config.yaml
arch: "inception"
model: "image classifier"
dataset: "capsule endoscopy frames (Kvasir-Capsule)"
train_examples: 42238
image_size: 48
crop_scale_min: 1
horizontal_flip: true
cutout: 0.4
targets: ["finding"]
num_classes: 11
norm: "batchnorm"
activation: "prelu"
depths: [2, 2, 2, 2]
kernel_size: 3
stem: "deep"
widths: [128, 192, 288, 432]
loss: "cross_entropy"
head_dropout: 0.2
init: "lecun_normal"
optimizer: "soap"
beta2: 0.95
lr: 0.0041
beta1: 0.95
shampoo_beta: 0.95
eps: 1e-08
precondition_frequency: 32
max_precond_dim: 1024
merge_dims: true
one_sided: true
adamw_lr_other_params: 0.0029
cautious_weight_decay: true
steps: 5900
batch_size: 128
epochs: 17.9
lr_schedule: "linear"
final_lr_fraction: 0
warmup_steps: 590
weight_decay: 0.06
adamw_weight_decay_other_params: 0.05
Rows from block 5 of a small image classifier, named by matrix and row number. Rows with one number belong to one channel. Each number is 500 + 40 x the weight over its row's rms, rounded and kept within 0 to 999. All counts start at 0. Numbers have three digits each. After the name is the row's rms in percent of the matrix's.
After each channel's rows are labels from the 100 images, of 14976, where the channel reaches its highest value: "top examples" is what is common among them; "peak at" is the part of the image that holds the peak. Only what is clearly more common there than usual is listed. The data: capsule endoscopy frames (Kvasir-Capsule).
# r30: branch 2 reduce pointwise conv (model.blocks.5.r3.0.weight, 72x288x1x1), inputs 0-95
# b30: branch 2 3x3 conv (model.blocks.5.b3.0.weight, 108x72x3x3, transposed, each kernel summed), outputs 0-107

r30.62 096:467534451508504529491425538442511602465509460495485539574483502496481589491500596499510489487495500481509535482486465546539493535531492472625551505445538533451597496487526557449503455465479533493439430509504514551521436536485388428504538498450398534510455547468495490434463482461451490521
b30.62 090:509484450448473413455406518489525476518487454526521541484501511466471502509541428526542490500515470517460458528545469452455506475425541521502495540513429490541507511443448483520474491497453490446551521432505453462501514479464434434428534485510464483467456553487490502551606511557513482467428553546451470568559459518572553501
top examples: finding: pylorus
peak at: bottom right

r30.17 105:532499485515450461444481495534427550494470502464497475475496560464504451534486468498592440446467415475458504472491487455495518485513479415514465439450532477508495448453461490503423465524547481442412460524508511503440446479523475558458552500515496552580500439446562533464506464504540465480
b30.17 117:481560506524539503481531548442482503445509513490440486500469444459482510498516489493464439440498489494526548422493483506526490459515527491450500533409524568551471463489553440562490501593522550582476509531464501402485517489478486497453483504505537453534434582449463483531434477424499540542443464488512482471456584526525487428
top examples: finding: pylorus
peak at: top left

r30.53 106:497557493483442477470503448432496564518448458522463471468476493472532492541509497551573508546476531489489476471494527433455514521496523519490460467491449449502448537466505489459489556468543451504497556497476573505496502522516537395519528529495505500550522499589448477531527505494539494524
b30.53 101:490558520533455453497497502507504521426471531420490502449479488497530527458516507497474452505473513510517487438483520460491471453414499457477537475470441531487458484418491506440462482462427576516500550581522441522554440479465542495561471472506553508493463456509441486452441348467446555502557479489460504506527529479527466484
top examples: finding: pylorus
peak at: top centre

r30.38 096:520500539550468443517496526530503489500469519505634522541482553511523449419486500496477523512484489624539523530581451516565510455525491475430487565567513493491577521524489567458617458487502532521525515471606604462490496460470463489497513482457560460410505461498437507478454512425513442494
b30.38 095:536514504474533477536482505478487551477505510508500470479553430509520440557486488470450516418485505569516473544503466496492478530495501511509559495560468450428402524484523506481514457428483424493458577438413517500483534493438511438572461495496480472510549461592536514514559437467531546509480559485391534510464519529525466470
top examples: finding: foreign body
peak at: bottom left

r30.57 101:450449488418467469446523407485518522509475430530457525453482443508504445507520470486547539481514553451502498469462494516416476433452490489492542486476466470516464442546560462513489550546540507489526476553463499514437430524570508482481447469587532471498496428493625511562531474495557540507
b30.57 117:508567468507533505485521509451520503474480459487510533540455424474572469512454536475516457526407466433486546490510545395510520491517492448534431487441521542482490461437567465470475548533500517507481542497477496461495525473468453540484553495528537553508549474486447427419413474518471434521476478468507473455446586558528475456
top examples: finding: pylorus
peak at: top left

r30.26 099:523539485530485517523463489513471421540516536479495415520524481517531481458494484495445534490478508543518450514541565541531494547527466571469454484558494514489521510521458517541516483513505465473586481546475544458570496564469523459435499536457467514504526474453464506462476512434424492533
b30.26 094:444548514527541533527507518507446496459516468494450451453538471548486492525390457493462468523450533533453431476430538444485491487441515489511531461511479470480491550503508493478482524508511456461485469511491504502488464458472430489467419499541459415605555507527417463501523490538524570521536465502441486494507408412483534426
top examples: finding: ileocecal valve
peak at: bottom right

r30.54 094:558556519572569499512453531474566525466527508455397499600456579524503524489468465463455477482561542561556475454479476485516501446552500509573502517514587518401615509513423516448526469510471514519546542432575534526497475602418434491487508487501466479493537505435492574434391514483489516487
b30.54 107:519511495559488541511504458444504486524488429481470509459516394534479520445523476441488444418436480542483443548535454528422487433485464504474499513423514485523448475523537506471473462470523510502456457527487416472532531416453474481463517474537506479465487565574495499442482539480488462400431490516475443513443526491535482560
top examples: finding: foreign body
peak at: top right

r30.18 105:485544485445509480494431456452547535477478480506483546526499491505481511527505528431485453497536581483488494480536488534467492506540524520504503489503566574421571507541482568494473436505455473508550516456547537493532583471520512506559443483439534536504550476516551496443498531496490504646
b30.18 108:445501481493434488519433507512468462512463461512506584535575468527541466491510444479530430458537517477472403523517545512481466483514512511497500563537501500415542541472447537473488470485519477507497479530473462409504477489464456425455474479546442550434538496538503483466432457451493531420509513497385482504537441550561522502
top examples: finding: ileocecal valve
peak at: bottom centre

r30.1 104:485521481560490418511501528495528495548508554458466510546543493429534513536437486609520501456487493529483522459424479425539473489529477549538475554491450444458526482496484464473525504470476468478466429507490522524467510493519505460427547456531503447425513402531514582514487504456470428461
b30.1 094:490554485469510436497540512468440525475558385512508442520568469502478481522486414452479491482459489513491430579470488464490469501486473459500567464539501445528468503459500489525472462438515518560484396570492529462452492526464526496521437521502499503561537517468423477472469532470533490576444501495484510494451611465508476549
top examples: finding: lymphangiectasia
peak at: bottom right

r30.71 099:508454418451456560458498508534424475481490456533525496473592493516455489472487496499468565482454464510470482490519502529490539503508434468469491478467471484553480456469496487520481499473582460501417449548416466457614469461536496468443478502430439610513456465518486463467463474510539503522
b30.71 100:477502460537523527570502535517480460440482522515483442534489439476396527456472554441484514512473531480511499401490515524441497452490437488506493524454584515419437526455459519527504517574471488548561445530451517525492434417428463576481501511523523512473529494566495484449459577516439481505487504485499504467517463549456539487
top examples: finding: reduced mucosal view
peak at: top centre

r30.44 096:476557498504490476533435532513530479466548447479575510532511443449503538538445571451512495552535486511542537453435462498503455546449520472566495555535458416591499551564580553450550512468550502445472503496502465517475499483522449487488456475525578494545549472544534534457515438517570486468
b30.44 095:458429544442500519543391555480405497518516503554525501531448440444493570588504468514459513437515442474507537526516469513522480518476521514505479447480451444484434476531452487495494476486461457429516463460481458490479498471538449427459432465456536518523524462561513534491554465542491526430530452525471526496568453474465479461
top examples: finding: angiectasia; finding: blood fresh
peak at: bottom right

r30.36 098:498496526473500445488501483497542489501493471524478557506504443477504502494458580486563465494462431476479603475513468561503411440500505468585544495495471479518507493518620526521512477521515553441498442516508475541464541477493490537508497545467501483485485492438542515473503416490567494562
b30.36 096:466500475539476492493490571546452455571431492450518485594558439484471461525493450454515513485478449456524460413509481496531492496499480489560462554505454503437461522495405509547495551519491531551496457417490491515500473459479416438438453443480519524483477514439531475491444470513482434489437474562465462530463438471519477469
top examples: finding: blood fresh; finding: ulcer; finding: angiectasia
peak at: top right

r30.68 104:539479454564498447582556574609461485511483544492438519466502522508510497463462472539471525448498416456461488559490470474561438470472471459515537449486475453528499472507527502502478540513500610522441455512476475486459435479502498470537477466503473485529498447501531443403502488463488529492
b30.68 095:539588498458523451554548498536513504524502487453485503524528501497419545563483501581537587551532524493482493457494405484533484482549506511433424476549516530473503516473615504476455476470588471477537468525490553563454514545523554543515509502508497471516533515407446509530446554549476443512476473480490477497459551492472521459
top examples: finding: foreign body
peak at: bottom left

r30.14 094:590495478597467437519553535570438495461492563464508436486508515540569496524450481601521480530493435461497533508508539503590456519521459476517461489509454545474529524480434533450473478541498481504490494494498483524494473494455550471455493489562489549496508577510527569523464628502550598472
b30.14 090:490487362456500457492507526446477480420508465459522523505527418510545485423485553426517510496521497466434511437505521456482451492546459435528459476429489506500465450438501521473489495453468532521490417541458468437476529502526484474509463487462470468521506471454429484499442472472473583503431493512483424461455530518555532517
top examples: finding: pylorus
peak at: bottom left; top left

r30.8 098:479467445554465538550475523525481482480510552555491534506546488469530505480483509577526567485434461504443554496452454462569457500508419509505511479454425514568506497497537458528483524450554456522481466549494476501520487476557514576538507491532459434539452449633514534519496529483566530531
b30.8 118:565566489462537455531493496519409437489465519424417494524498409485455473506510467572512481440496444446435494464455497451498546510544466512498541472466478467491438442494482470472485474480529540560506515496441519487494477466526427538456442481433461477555548438415530476475513524484468452534486487453446467472432485502476482446
top examples: finding: pylorus
peak at: bottom left

r30.30 099:496463468473465529473513470482490478559540493482530504484559412494523460496532527532479466466527496466470520463492467506476468548512471540482453538537462510532465465516461460508440485501503492482512467547461494462526513466525530482493547451491514518556454468572519505493463504456473488438
b30.30 090:475482521409530441503465498554401464462523535540448396496534527483517498491550479540452468522509487499483436506487450566482470466485532479499517469470523521429521480464514447558523438437459500536502496547424535444544533439465421510567428516463489449517427557459515524520484495468448485568529496451478461496520517497490550475
top examples: finding: reduced mucosal view
peak at: top centre

r30.67 102:470476450468534484520450437441453580451497494438455474487471484521501495534511523469533458462597540436531493553515447493476489488484532522501504533528548528477504492527446480453452510627454529534510605440499486497482551463431477515495469444505526495467478475483538572542539547599498511459
b30.67 104:420473425511438460506520499439497508454472533496475503524439461508516497553468499493420467540483450408471604486470500442531485430474575546467464462519503463559521441443462457514490533528471560468528495516502505473524436506437525557551489509468489573491486490501427537504459508475525519409521472473458487461528462476490453433
top examples: finding: ileocecal valve
peak at: bottom right

r30.2 094:642529462464450489478536562537467449469506481491478509511450500509498537450436565463493487550567465485572549495505509533496416485451493464600522489490433416503522554486544505475537519479456586526527435472501465542461463456476350493453573496455531606501508506514482399454477515506584484583
b30.2 081:464475487483543470491516520453502461461469593453562511458460423439530501550501528428497533511527522428460511488496486490501470537517408445475546464513461500462445485456478513466488517504455379480543420489494501469504529460576450465508425508486447476451469475468458455502493419538480537520496506504425508456484511461514518588
top examples: finding: blood fresh
peak at: bottom right

r30.22 100:481441511492574507505529473448490521493516442454614505470483421480539515555503527484475504580521465542553604520487508500472474537462482486456469556528483425559471594520515471537565556507515513510522512481442492497468478474480484492531518470467520514498455530465510504500511451455477467549
b30.22 114:517500582489487566500435487485462520436517585532507460501470464482600476537504556476484509521538514430534537508487477501479521426426535495519539477457500515493440445504499499553568507493424510435475570515469481466521560520433511457504452526483497570513511468573555582464528425492518514456517460469514475466458454478492418511
top examples: finding: foreign body; finding: ileocecal valve
peak at: top centre