config = dict(
    dataset='capsule endoscopy frames (Kvasir-Capsule)',
    arch='inception',
    loss='cross_entropy',
    head_dropout=0.2,
)
Rows from block 3, named by matrix and row number. Each number is 128 + 32 x the weight over the matrix's rms, rounded and kept within 0 to 255. All counts start at 0. Numbers have three digits each.
# b10: branch 1 pointwise conv (model.blocks.3.b1.0.weight, 48x192x1x1), inputs 0-191
b10.0:153143135099161169176146157180105116142154088168124100156172087129074127138124097191144124062156072189147134092132154117121127169142117136171128153088114147129149134100125117158113124167171112135086135158135147130197031154054102164124106135137111068129118105141141147140178117166123175131138139162101166116070151135109132086100155109094144099073129122128152131123124174192171095144133096114121154135148076144081087089146112136134123119065160118090141160195179110121122117193147135119101146109100146164128188182161164111156149185139174085133103165168053180146129125095115146163
b10.1:146128111120103112106084131165156158126094180097131119097157159098077156148087124117113084174128162185111101096085085198090180149113146194099119130108148124139116164102167175124171101085114110113133151080123116115138080092078091138135093104149178154104116103139092092120111099111110116107115122173060106165101103148172063082116125128138126124164113184126158141144108116134124091114153126101095113144086167155155064185180128075107122107117112139127091136116127187105159143115152104122145124074107092057126103180110140117100161083123141100094114117156126186176152142082104114099
b10.2:122119147146118125102145096086116142165116132101103144150125093195131091099178128111162104153102137097096151114114088107139086116107132050108195105077141099196133139131131127131121129180104081081122180104154112106170118142097173177117149075112109126093151094162094084086131111223147084125095136197169148068096075177081124133115127117161123131175195154104133129062104060127144203113089094129121139090174085160169110094155104137145133147110170116111125118105110104083131135133122167065089107116065103111139141098126128098161138148187188130134112097177108156132070130070178131088
b10.3:120151102144213153129130152147097156106124115099103143074145087139108113114084122163102156112135131133144109102098154094140094097155155126129091138053118160153131095154123134137126066109094114116119114079084123094120159215154146123135124146116129113110136136065138073154108163116212096114090131069090116099115088096102132115173092161132084143151108200117109103198224105126031116196093141185147029124101057165176132140073148169113144131062112157157118143154115174137080067098096139187049084125178134092136098076174178081130097132243094121046177069115145038150132148145165106117
b10.4:138118138174180137088128195115070160123091132139124132146149127072130105133113145111086135133079123152107116131104154116120144134146139119090045119191192161105167156114166118063101104133050159060166089162157137142094074088091098124151124154091085057121142116099095117092111134136134116102171105120122133083213148152143092112182134074133058134149070157152075117116147115171078155148139196166128194099129146146137129120123156117132143148128134110139137148181161164171140173138155181142119136176070130090160168146047124046118085173124088115147103079118113116090168061061149113135
b10.5:121145165134081103165183119126125095092181112109167128140109123108143122160119161136135104093159201123160117050165059119109124143132155113182146096174105124167164162142149142154103077184086125118119187115159105126077168123135144155147115130137093120174143081166079083070130111174091120115176094078110108112145159105112068097098091074113092164135170150115052078053108120130052135116052074129119130112136101167122108124164082143143080114062164086122110149168173162130135062140110128126126132123115083119112122099110098091100143148156168120117095071172074061137076095090119091070
b10.6:099149154136111120155138132160095127133116129122174097125116113101083090135175137138178097093069090134180090104075125142113124128173151205110103159100100094050078138076137121140077122141130088120121152137068113135158168133087116130116164070121142143116177175116119127108118078163086126151138127174144072128116133138103153108114200148124111139102153109098140152139110168075125148099103119128084074043155171100123159165139119103131077060122084094103122073105157117109105182152167119141076070117125142122146125144083120098159150109187188119109109079172069099145166122128218155089
b10.7:085142121184173160096158124122059140091151084121107081147094078096094147106135162139109158101151133142172085138131144141066164104163144082154135110136184095136194166103075156104162070095101141125146161099161147115118152126160156115130231157143088175159133135114140082081090149095123081108159200104145097089143132102134115149161105132206092157083148146103083090137178086122148150137140186137130104095153126154102070148186123148176205156081139138082154095127116096158104145153191157204106074113114141119055153139162181106168137168116137124123137125141120160168172136124192130141
b10.8:120115153090124078121106147075175113087123140116081151137158160114178143106116116155105106081090137110137133082121080099125100108085127086139169204108097131115102110114115171105155098082079125210112084106059124193115096069125030149128117147097169135133134142106173086090100100117121143130062107141152107200083109045169144114138081159133199090152166078156166131084135093131172112161089113165088081109160202117102140151190133129111104111138074095146125157114095150130214139129112100115153148150110131142186107128158074059090126103154094116126090128103116132117166082137134117130
b10.9:124088129102178167128100229165092108105122109174110164142169113115118112139098139145096117082132104145118116117121152096150116147139164172098098164108116130097122088102088162061089107098069104152080127115184135136103096060102092158090112119102152086135113130085080102059103126115119081089099090208139126143133083111076116139143104102092162121106126079153156207103140095106146173102122138171141143101142111095125135105149078127122135105120129151081068131104151149126106156119169041171102132151092150070129102129121168088098136160119096150151100136105139108089110116116114116120
b10.10:199081130128133196165075134191124082154118163149100107119169126157144113195111148135140124086166087081104188178153142103190153150066147119122082096109126189124165115173110152112100128105114102145099109149154173105151126125155078167094151164128120146119077086128139179080131147107090100143154148096101173082127096096128096136113097110154114118156111125110105131085143091119086118167079110193130068115133095079173165118162086193140048073091149117096093129118120135092066118124102072085109159192126152107117079122147129130135121120167123199128185117101132129096139172163131117158
b10.11:154138102091114114109085124129209123107151192144137186144181116155130174142091082178141103209110156207136143116107152175122166227100083178150143125071109115070157108104112130147130156118127113135115142136132121153134140132141143155103133090137107156146105164078094121195167083155116112135120099123134139133107124174095188139069129136146125124215148094153149129084129138131141121117101124159101114147130093131084162122093181122073107091143099139127148184140184139122190123127101174068146178158143108134164189114133124092125159159185127129143107110154092092113095188036141134097
b10.12:116112115132102162112150124094123119119176103151139160176094155137146085087116126094116091140117204129137098169147140102113101113141113085185177202109030084173139177117195111113161097093123098210120127115134163190110117098082151134150119163145157195111106135212200118137065108066059155117068192093153129188082140091168139114120114174103170053120129184130140157138151129124136126159141171118167136153127096090084145077057085133113151127130119142121096091118161110169075136128130096135164122150124177101123144123148146125137147137109159175106129094182112088110100126128175110116
b10.13:129119108122112156168108103183139134097129097150112093125093108099064122144110128155139091160190125165132097149118153163143114129114123156142129109105118033179110061066100127097094127088082133129082145089092020144114121146131134080161134132121180084148148148119123102152209189133110107194142093223180090152114089142135213081150159116138191078171156084134191146136121102141176100095106192116129148132141195184155131111096170135136112193149130167137126162122117205155206067190168116188128189126221094147128085119154163154176064153119097076090090120106142109085142081140117088140
b10.14:153123088179130172121104116171111125104209093090165146084105110128138146107085158177142097124168203106103124101211092125088131165098156113211096138125154126120110131147097150149188139175099136072179095101137161133168111098130113143139136101131105123134186118179114122099153093153146136120133126180151138122136118138073116109166129098120048153178136086147156140127107163113130164099123168166106072121123099090110128122154085120133114107115128098053182147095118154127136132059085103076102159160084128133114137153113123155141172137124116089123133158137118126190104112072111192161
b10.15:146094140165092138192118104205135116091109095091109081106109108125095118159069212117179110136113142098100097126074145182129087144106229144113098108098071131110100103186132112120087155096115102120125112109113164171118149115095156124132106081071114062096123126107114123135115200162104135090109157137132154166074141097084092111119145111105102156071140142125161119166108081097153073091166168085143138167113130074078142140134090136097143120116098137079113169079097119119050143117066083115166147060127100136105134127096136085130171172214148116131124096212064135112128128107142094129
b10.16:125093144071201141124148217127106079121106088171071130169134111130103119085136108177121124076151115159119117086080133114113084107128116114163167130056050152148056110128139104085090087078088167173174155129110104179073094106093183158075075100136108118168118210120154096108116106099079143129101120133148075175072118109103156117084128171106138106152140097122133197157154116088110095095197130094144117109101093089112091158169119095082087137104137066169092112069111150155100134119125100116167111113152123111123196103108093071110146181139162094210098135142095130102069135097141192124
b10.17:108102202114130087095127151111133129109100183121103146085163160134147147166110128089113112132092124129116084099095090172080152100142171180104105150113127118177099097114102098092127145133087139156132138163193113146110048128093153147123095086124150110106144169097119087102136111112126109137112096111092071145102140104130085090179088169059156124114135104146137127145108152101100178106169084144095137114125148081101057138174091107176108143062186152084100143083136175087162104142149125140130095186098128048117135135100097104126137106011108089115086052088190094093126069152091098121
b10.18:225134162147114159131119152194103165157084151130068109165123141164110113165079208126134134133182119145068181141115107184117139159115127082137148119178152206155130092200100111139112154121129202131160101130172095130082166114193131129171103179113106146167133111155096154154124140145153114153153200130103091090242137084131135145156142133116111184060062193164092091134149108091105107134138099127187136163117142104133149151134105173133134145110162084145135122099106106136102132102093155137141167143150137161085109132157107137112201161152098114128128164080114119145106135121118111138
b10.19:096122126118078086120106104086225105078146184097129139148136108126090162100114127125168080168114152169119089102103078149126139143100147147151134145082138191110110117117155141155093188135160127099107156124122085144059160166109104130089101140190140100106181142115098110135122144135143162105104047151109133143115175175113116121125129110150151120163125114116191151101116144125105153119104125120116136166130102120110146146137096164122128090108099107106128169147183145095132057150142109144093144097128107136153107078137120186130122104098102034185096159071127107111114060096107168141
b10.20:178107084144108146182100137170121093141163098151175150097141117145125102164128171167195081110105151116126134130164126112142087191093173111186108132117134120111175111068127143105165114200111154124110123148132100105114119118104142146146153136144130123125166144149081132174125141132191116077132117174194116109116077120131174100138104091108143175141136097087144170136100159117170084079148109125105120106153141108126146136150143137099055149157115139110176120097085150115178085073086136070103149094127140163155097176106129151112143113121104114122141145076171149128158134133126159165
b10.21:107116144166078074131131109092163113116137189123137081126111176106121201079162106096084133093124130088112145115167038115085178086127102132143138151069051130132140045146114132106163104110088081139088124157114152122106135113110090162133117064119175125127118145162135116106109131123134068143080050162115157127061056142124154100124129163116076098200133074119125183106139158109130154090115093172115103176153151099156181121142067107188120174112126137110079163120145144115147162115087104073109120155106164083145115159114146126132128120104183135102172107140150118137141253095174131138
b10.22:138148119135085151135109095169143169140105133124130184133103157102131103137082148089085107224130201174105123223101189167151147144078124161113152098186097148132135163133111111135220073160155112099076173102110101130106140086092118131152141101134111115106155076205140099139130130113100133110131115142132159165102109130155086121151132128153136085115135109069150150067106090126111182096110114148139180166107116086130144139156121118115129124128136107121108092077123133110131181144109094116200180115124092119169113118134170154127145106124160118116118137181147152157124170124115112116
b10.23:158186110116109134148144098144171156138134150132121103156138096227079108174176158120169124115124096104163173103121127135173115100147122129137184128099101133177075121140157137111142158144136107140127206113087104134095107131094133169141141127146121119105134105210159140130061189111126086123143161155130154122109100153124110123158130161173102137160164137096126136099098162107102146111107112138146155123116146145168144121138045123243138083064108069138068086093095120075185085124124115123146114156119139106144111084143147088144098086084062099130160100095130100101117128080122090114
b10.24:140123069126149128100090128100099131155153116136175190081148123098196137145113068132125115151117149118153141162176167093175127150101091107115092122134168155166120154250118112165101165124104121120187170117194135105096128146143109145179131083144152149124125104145126053100129144189156140177117136161101162147145167132138086160099162143148110155168161149107162131138172094108092118168130177188100118119123134124145166128108118178159126152174132111074161165108124150130115130103149116088129113149116154147183110095132130159150095121078074109118092124093149081107115079126084126128
b10.25:126208120078179138099231144103090166124157123115142141139123064175161138178177085122167177134150117111227131064101134105112114121203082104131124111123100097161179107130165172160132094110061105140101155130134105162068087080139066099126224106127096086135178116181143087078103117076110155125134084113128129117104170143145133090111099143127131136145170120163113098076135133158138129151107129121082126115124170119103111149172198116121111090130150153137129115130201127133164114167119098138129147160136118181108152160107163154125109125092133148132153172133140145137152148096090193141
b10.26:160200110120143110118117132163082230110114114111115111120107112164108192142123142105123236159127128138119169127105108196083129112174133119064091144141106096158164063111130135196139138114103117136091145160147147128126096097097100165175087136102126089079148114167132086144167121158085067181114075116174147125103073146080104087173120162096208121132148128134122125125116172104115116101136124109105159101140129134145124140205117103143167135124149108117164124132127154088168128138122099108063133137118130161138111083116136088110153134132118119060098115132116095105116101126085117115
b10.27:128128143107092154111072128142137129159108151110121191109170126134120138152096124084128119224095155180124127160070196165167122178087117190100132111191114125094145153112118088071099125142067132131121154159170147151131190069102099101081137159124127133173117096112136136134094196129088098148126077105122136112111136124171160151117173126176108140115123099181144154097125130192135087102124115182191106117137077093137161092130136076092100097127153140153129138097130129149110140091098115108129110163096187118145117145110113098128084086145146102159100091114139120135144134087131129113
b10.28:192129075173125126146137108145114121188118143154178118083103123158182139142173095122172140148091102097114193143167154125205099122111065119084077148121098146088156129112128139162185089128191125134128151126166092123122144081068161083138099120090152130111141119130088114136183132161128173126153095129144114136121144137170132067125121105095100092144085094115111117136123077145152161147117116128108106119134107130052106176182150115080108119158106158080136158154128111130208125137130148128125144068118117058149115087102093163117118132115108107116097125137081091144086129129136130090
b10.29:142107198070103102113136146100177147147109142178096146186157189176091055088119093152099106105118105154103168114125078119081122121114140071135198117129077118134154097122081155064115097141082172066135140146126142112085210096112172088119176060070078104107160125134193124130121083132093100072138140122151076157095103100110105142179119125133125153126096124215117141097152093080131184091104104150159172175123118099146124164151146136120154185145150077116125119134114095138119146158109046143174164161150138145106092082162100088133151099173116122114172100130130025106133185097147109168
b10.30:122107133104166108124089151102158096100099120121108120147159098142101126080077134172160094121094128163131117095082154120177100128095143146146121093134109191065111121145134159066117216177152130095171106147106154132148136123060122177090089086195173141123171105084116167114110210062130061166146084126106160098135097095103102118118131096090096142166109093160186106121155036143077128091144145138229136187098109111135239114082121172121131126118185200098077143098143088096132194117128138090099199179090215068109111107125160130106071102194077135080104133065114071078097080092114119108
b10.31:093162144130096149097125082109122144104176099113178204103109110106139132111085092089142113198116196131177087175136146129143106154130093096119119152152115110122138201107076103157167139100131116134121189109158076117066099092136144059086098111086175061115139143182222143096076149142087047115114137130138116128153107114189055158120126088145117121101193085138123143109162113122105152120085116103130153124138128102090107113151130113098146110157114185066158157099119092096088167144138129122111150101091169141115129149154160120077141088105162091125108105108159131152085131088139120095
b10.32:125111218086100108125135170123177112122149162187104123176146191095099095142127084142103089085122088125133139142127120129084153155141135112097150142089125174149106160096169170159124143095094163156085107100146147159085108134141151131108125152210204097150155146145164100133130079152162099109121125123149105210116098125126126116162119176116166096148100167181124174165114125128082103149175180131068125060132164157168134150123174128130129212118135116175075179132117212184125098112214084180068123102201108132176144222133107123141199140079196110125122142170181149149145177143179157154
b10.33:075175100174136093131176119095128151092088141092128054102109071102139174091209121098111173116079096106163115124097125100117150136179109125109069158110129127119115125116134085101151183101146106133130136110087097138082093171121119153153154113137160118095117223169177100169106143109089201096135066141161110160117202103156142062096131134090104089145114090101144168166147153141102165154136140210128147173198137132103138141123088133175083125131124113142104137160099173160075093126157145115130118211156134125104255126089069153079064169093120122047111091123082092068101129116203113122
b10.34:167166133111169147051189105127139203147123118152082112187120123164101142123109102130098184118201144133116175151111132159077108122165092052157206160130120104135127114132086141108122112105094090161113121179195174068117117062192110172137111115146111106115096149134092076088087140123199097121115147107096115119101149154158111123155133109119117082157105141146101130094152135135109115090132165139133117104127128095137134149121117138103121148100153131136154116117135113146065123132117125127136125140095158058089122080172108161152131125091093125073101156111065137107126103133112132140
b10.35:100115149102092156124149107126146100118162133207095108207099137116065089093130129124098096138190128144143125121198103121095125113126098118192181157109073145086119150153094137086193149067126133116113135114128153098146156102107124142159153136081120153100124104116114176141121172144128130177112113139169136153107082137090167144117118113237094127178116160078128100098096121093171153131149148150132152156115131100082132133090136101143119129142166108097133146069135118121148171122118118113085130143089149056091148080246099117255144122080160113102107131144129114131148127146145097186
b10.36:162163154089107115182156077157151091173131141135173109171113138191076086157169137133209094129146129145169139135108117129147105132131115136137170122133169109197095093146202090127137145134116146159184145086151150135096131107148124123148117149144071109164099130129165129117187116144099168089157081177148178137152104114134128138149145114092115171071165102140096140116102156139189071125169153101131088116167196150092106118171137105119152175147168090140133105134148137139117076116154118159087131119122147089105099108096146159103127079116128103165148133067127125106133186151084145136
b10.37:119170102136123114095101132153100124132193133062212187071145103130193106179103138154128121134134199118143072093158092145112125125131121156128105074146118175093128095095142117133137135092093144134148117153133105175067142111140189148127160115117144098194120100133112106139062144109117079106106135141086121079139103173152096130183131156072111119119163131149145116102141150076124142149165122131134100118081137096184090131131198115109109157166117109189121085096148072113130216101106130086121124109131175149104114091130087102090181110130064111135133146046120112098100111169114134148
b10.38:132120174155120084096143136096137123126124127103146093115114165079099119121130148106114097100127085136129091125143105102094172120142177128123089133122115141091102116189135106126162134128094098153114059058110045146105110078094133078157182071155085128103152068141062118174159125108148138115172191137110110131113077134124160125129139074086106218133112169123088098185111077110086155121191203145128131122086129093143087118158145143156056120078180104100165072047165057188134143160150091108100143129111149109101132238110114118159235115153209111047167112121107129165094192048147108131
b10.39:113105107115114130111114108151142129148089126116115130139119164113115094124078095073090124152168137115106125192128164135147166092101078116112146180091096145131144136165098106059196109079108125153088135147090147034110097102095107157121074103146060081087080116170101062065160090141091099149078151145140122177115039054126129115086110129150179050108121081089133145148148168065179189097203093088164124128109159116148150101174076147121152136099164070121105099080125103115085147121146098159093123135127137115085123120108153160156135147078104118124116109137199079150112129132163104089
b10.40:152149113089101149184126120180146102193166144189147117112121134183129107210162120137164122121131080115152182127132128119155114156152112149114126098130115140147143168166067107080092113110102123163170134090130159159112134106136160122118164129164080117116116113141148065108060105137105111088133163129174137107112158088126141132108107158096138111105099164191088128134114128074165113177161078148124094137225088133119137129160150139090104116175156121120169158116161083128163156232100154159119131128103159131116108112144103097150134131119077128108119070060132085097121138139146093150
b10.41:105103122151170170136106192140118089093110091163086174107195104072128110112101111135102133102130100119133112140111165102157096123134137133119098163098075201113126080126140086081097094114152106156054114152109191165119159150154110109138168128099136112117139125150107094100115167174099145172066111213177165123111097145074120137078158147114153121125130090094171203155112132101193180161105132156123157160179054060092164064113128121100111132123114072152090084033159113129077119143129131114116125161099160115096142158109142121131140134129128115131103120124212165118146088142104109141
b10.42:103120122157096103158151105103135103132100129113121041151086157171061096114186173117177130070104130103128098105138091101136077092149186102144142124108117109195088177118158108090151108107107172106084157067160136172115122134154147115132144176126133108148184079117201131193129185155135109095139158176150135117173085193081123156136191137098146136119136169116147179113128093097211184132113151104064116087171157137134087119167121093157143187128142064137129084082057086154111108130181125123139123119158077132111085153114110132147210159120192084166126149169150133162150161086103141112
b10.43:153176156096074146214178144168154078159090153142177119129136129140120101202203157090178078102100079127172133124120152150142131113150137173109139136148106187112087092136114145115088158112156098139118114116112103124164135166072105108141118121106159186106138149102109149131088137142108108096102103130144129154090109150171144132115131153134151107153138174130140154129080173143153097119121140133118118143190148100062110177131052095121082096146164122031199126156160129066132140150149147055077097139110139138160195117090123130128143134141158114113132097137124133124113121127132123090
b10.44:159170135121176118087185172091128164177116124145113136174155107162111120102178117140134148089099131199130175108118113091098120144153099110137155099116126164139111119109152053147108101122136096050128154135089160171143152153145101113139155096193160071169124124141078151060157126080159250095062144153129114098090206088106042127192098031171105088109131085177133195124148077187148145119141096121171102174105109124175125112139122121100162115101160115134151089097125081105120152124085112075111090144128106153118131099109138190110085123097173111139124160144091152141123106093094199208
b10.45:187170105161119122069090137092158184151104203107104103097150167155141193117099133095085185146104131136098155112121072158073190143123102141102120180133108110168141128120170195126106134090130146139104190074105146157123121078079154177143115143179103183131156143148121122107091088114149128140165125121121143121118091166157131150133100119147104151162157137106106144117149152122125136169124122127159130087129129126105098141164114152106106110079180116106124131108176126092127104138114101131066106139116167117129113096133122156124076128098146163130144152109151141110116107134163137143
b10.46:110154175100129106119168135113085174135125116125107140121115165106111110100149127099094132097109148122098115116099090151074103089167143120136141126134145063116167094152174170069172087074096124111150139111113124223078166113156144090085138078108151054141127072111177116097072180130131142117119183124195068116145155133136158132153118151125172070127089169091157139190155093073119162110179242116074028151163127116135131181135118108091085137061077129148067124111179107141102121153200090171089091097140158133127133102151128155094196192162117116146103168148138162167138147139089146122
b10.47:166167105134159083083130122127141201138095131071108133091129135119133194098118116109084207131139150127088159128095111169105177107149109134100096153153105118120147163131088102063117130121110100169067127113122135149117147100128077155131093198131145077116091147107126062034153150126111128151077166148157161171122092144143108089093146103144093085126161099090121144132104136142149129140144203155129131123202184097134112172168110090098139170109139162123111077144153108138145139129152158123110099127112120070145142087138129136099153154159147110140094152136095161193037091100093130134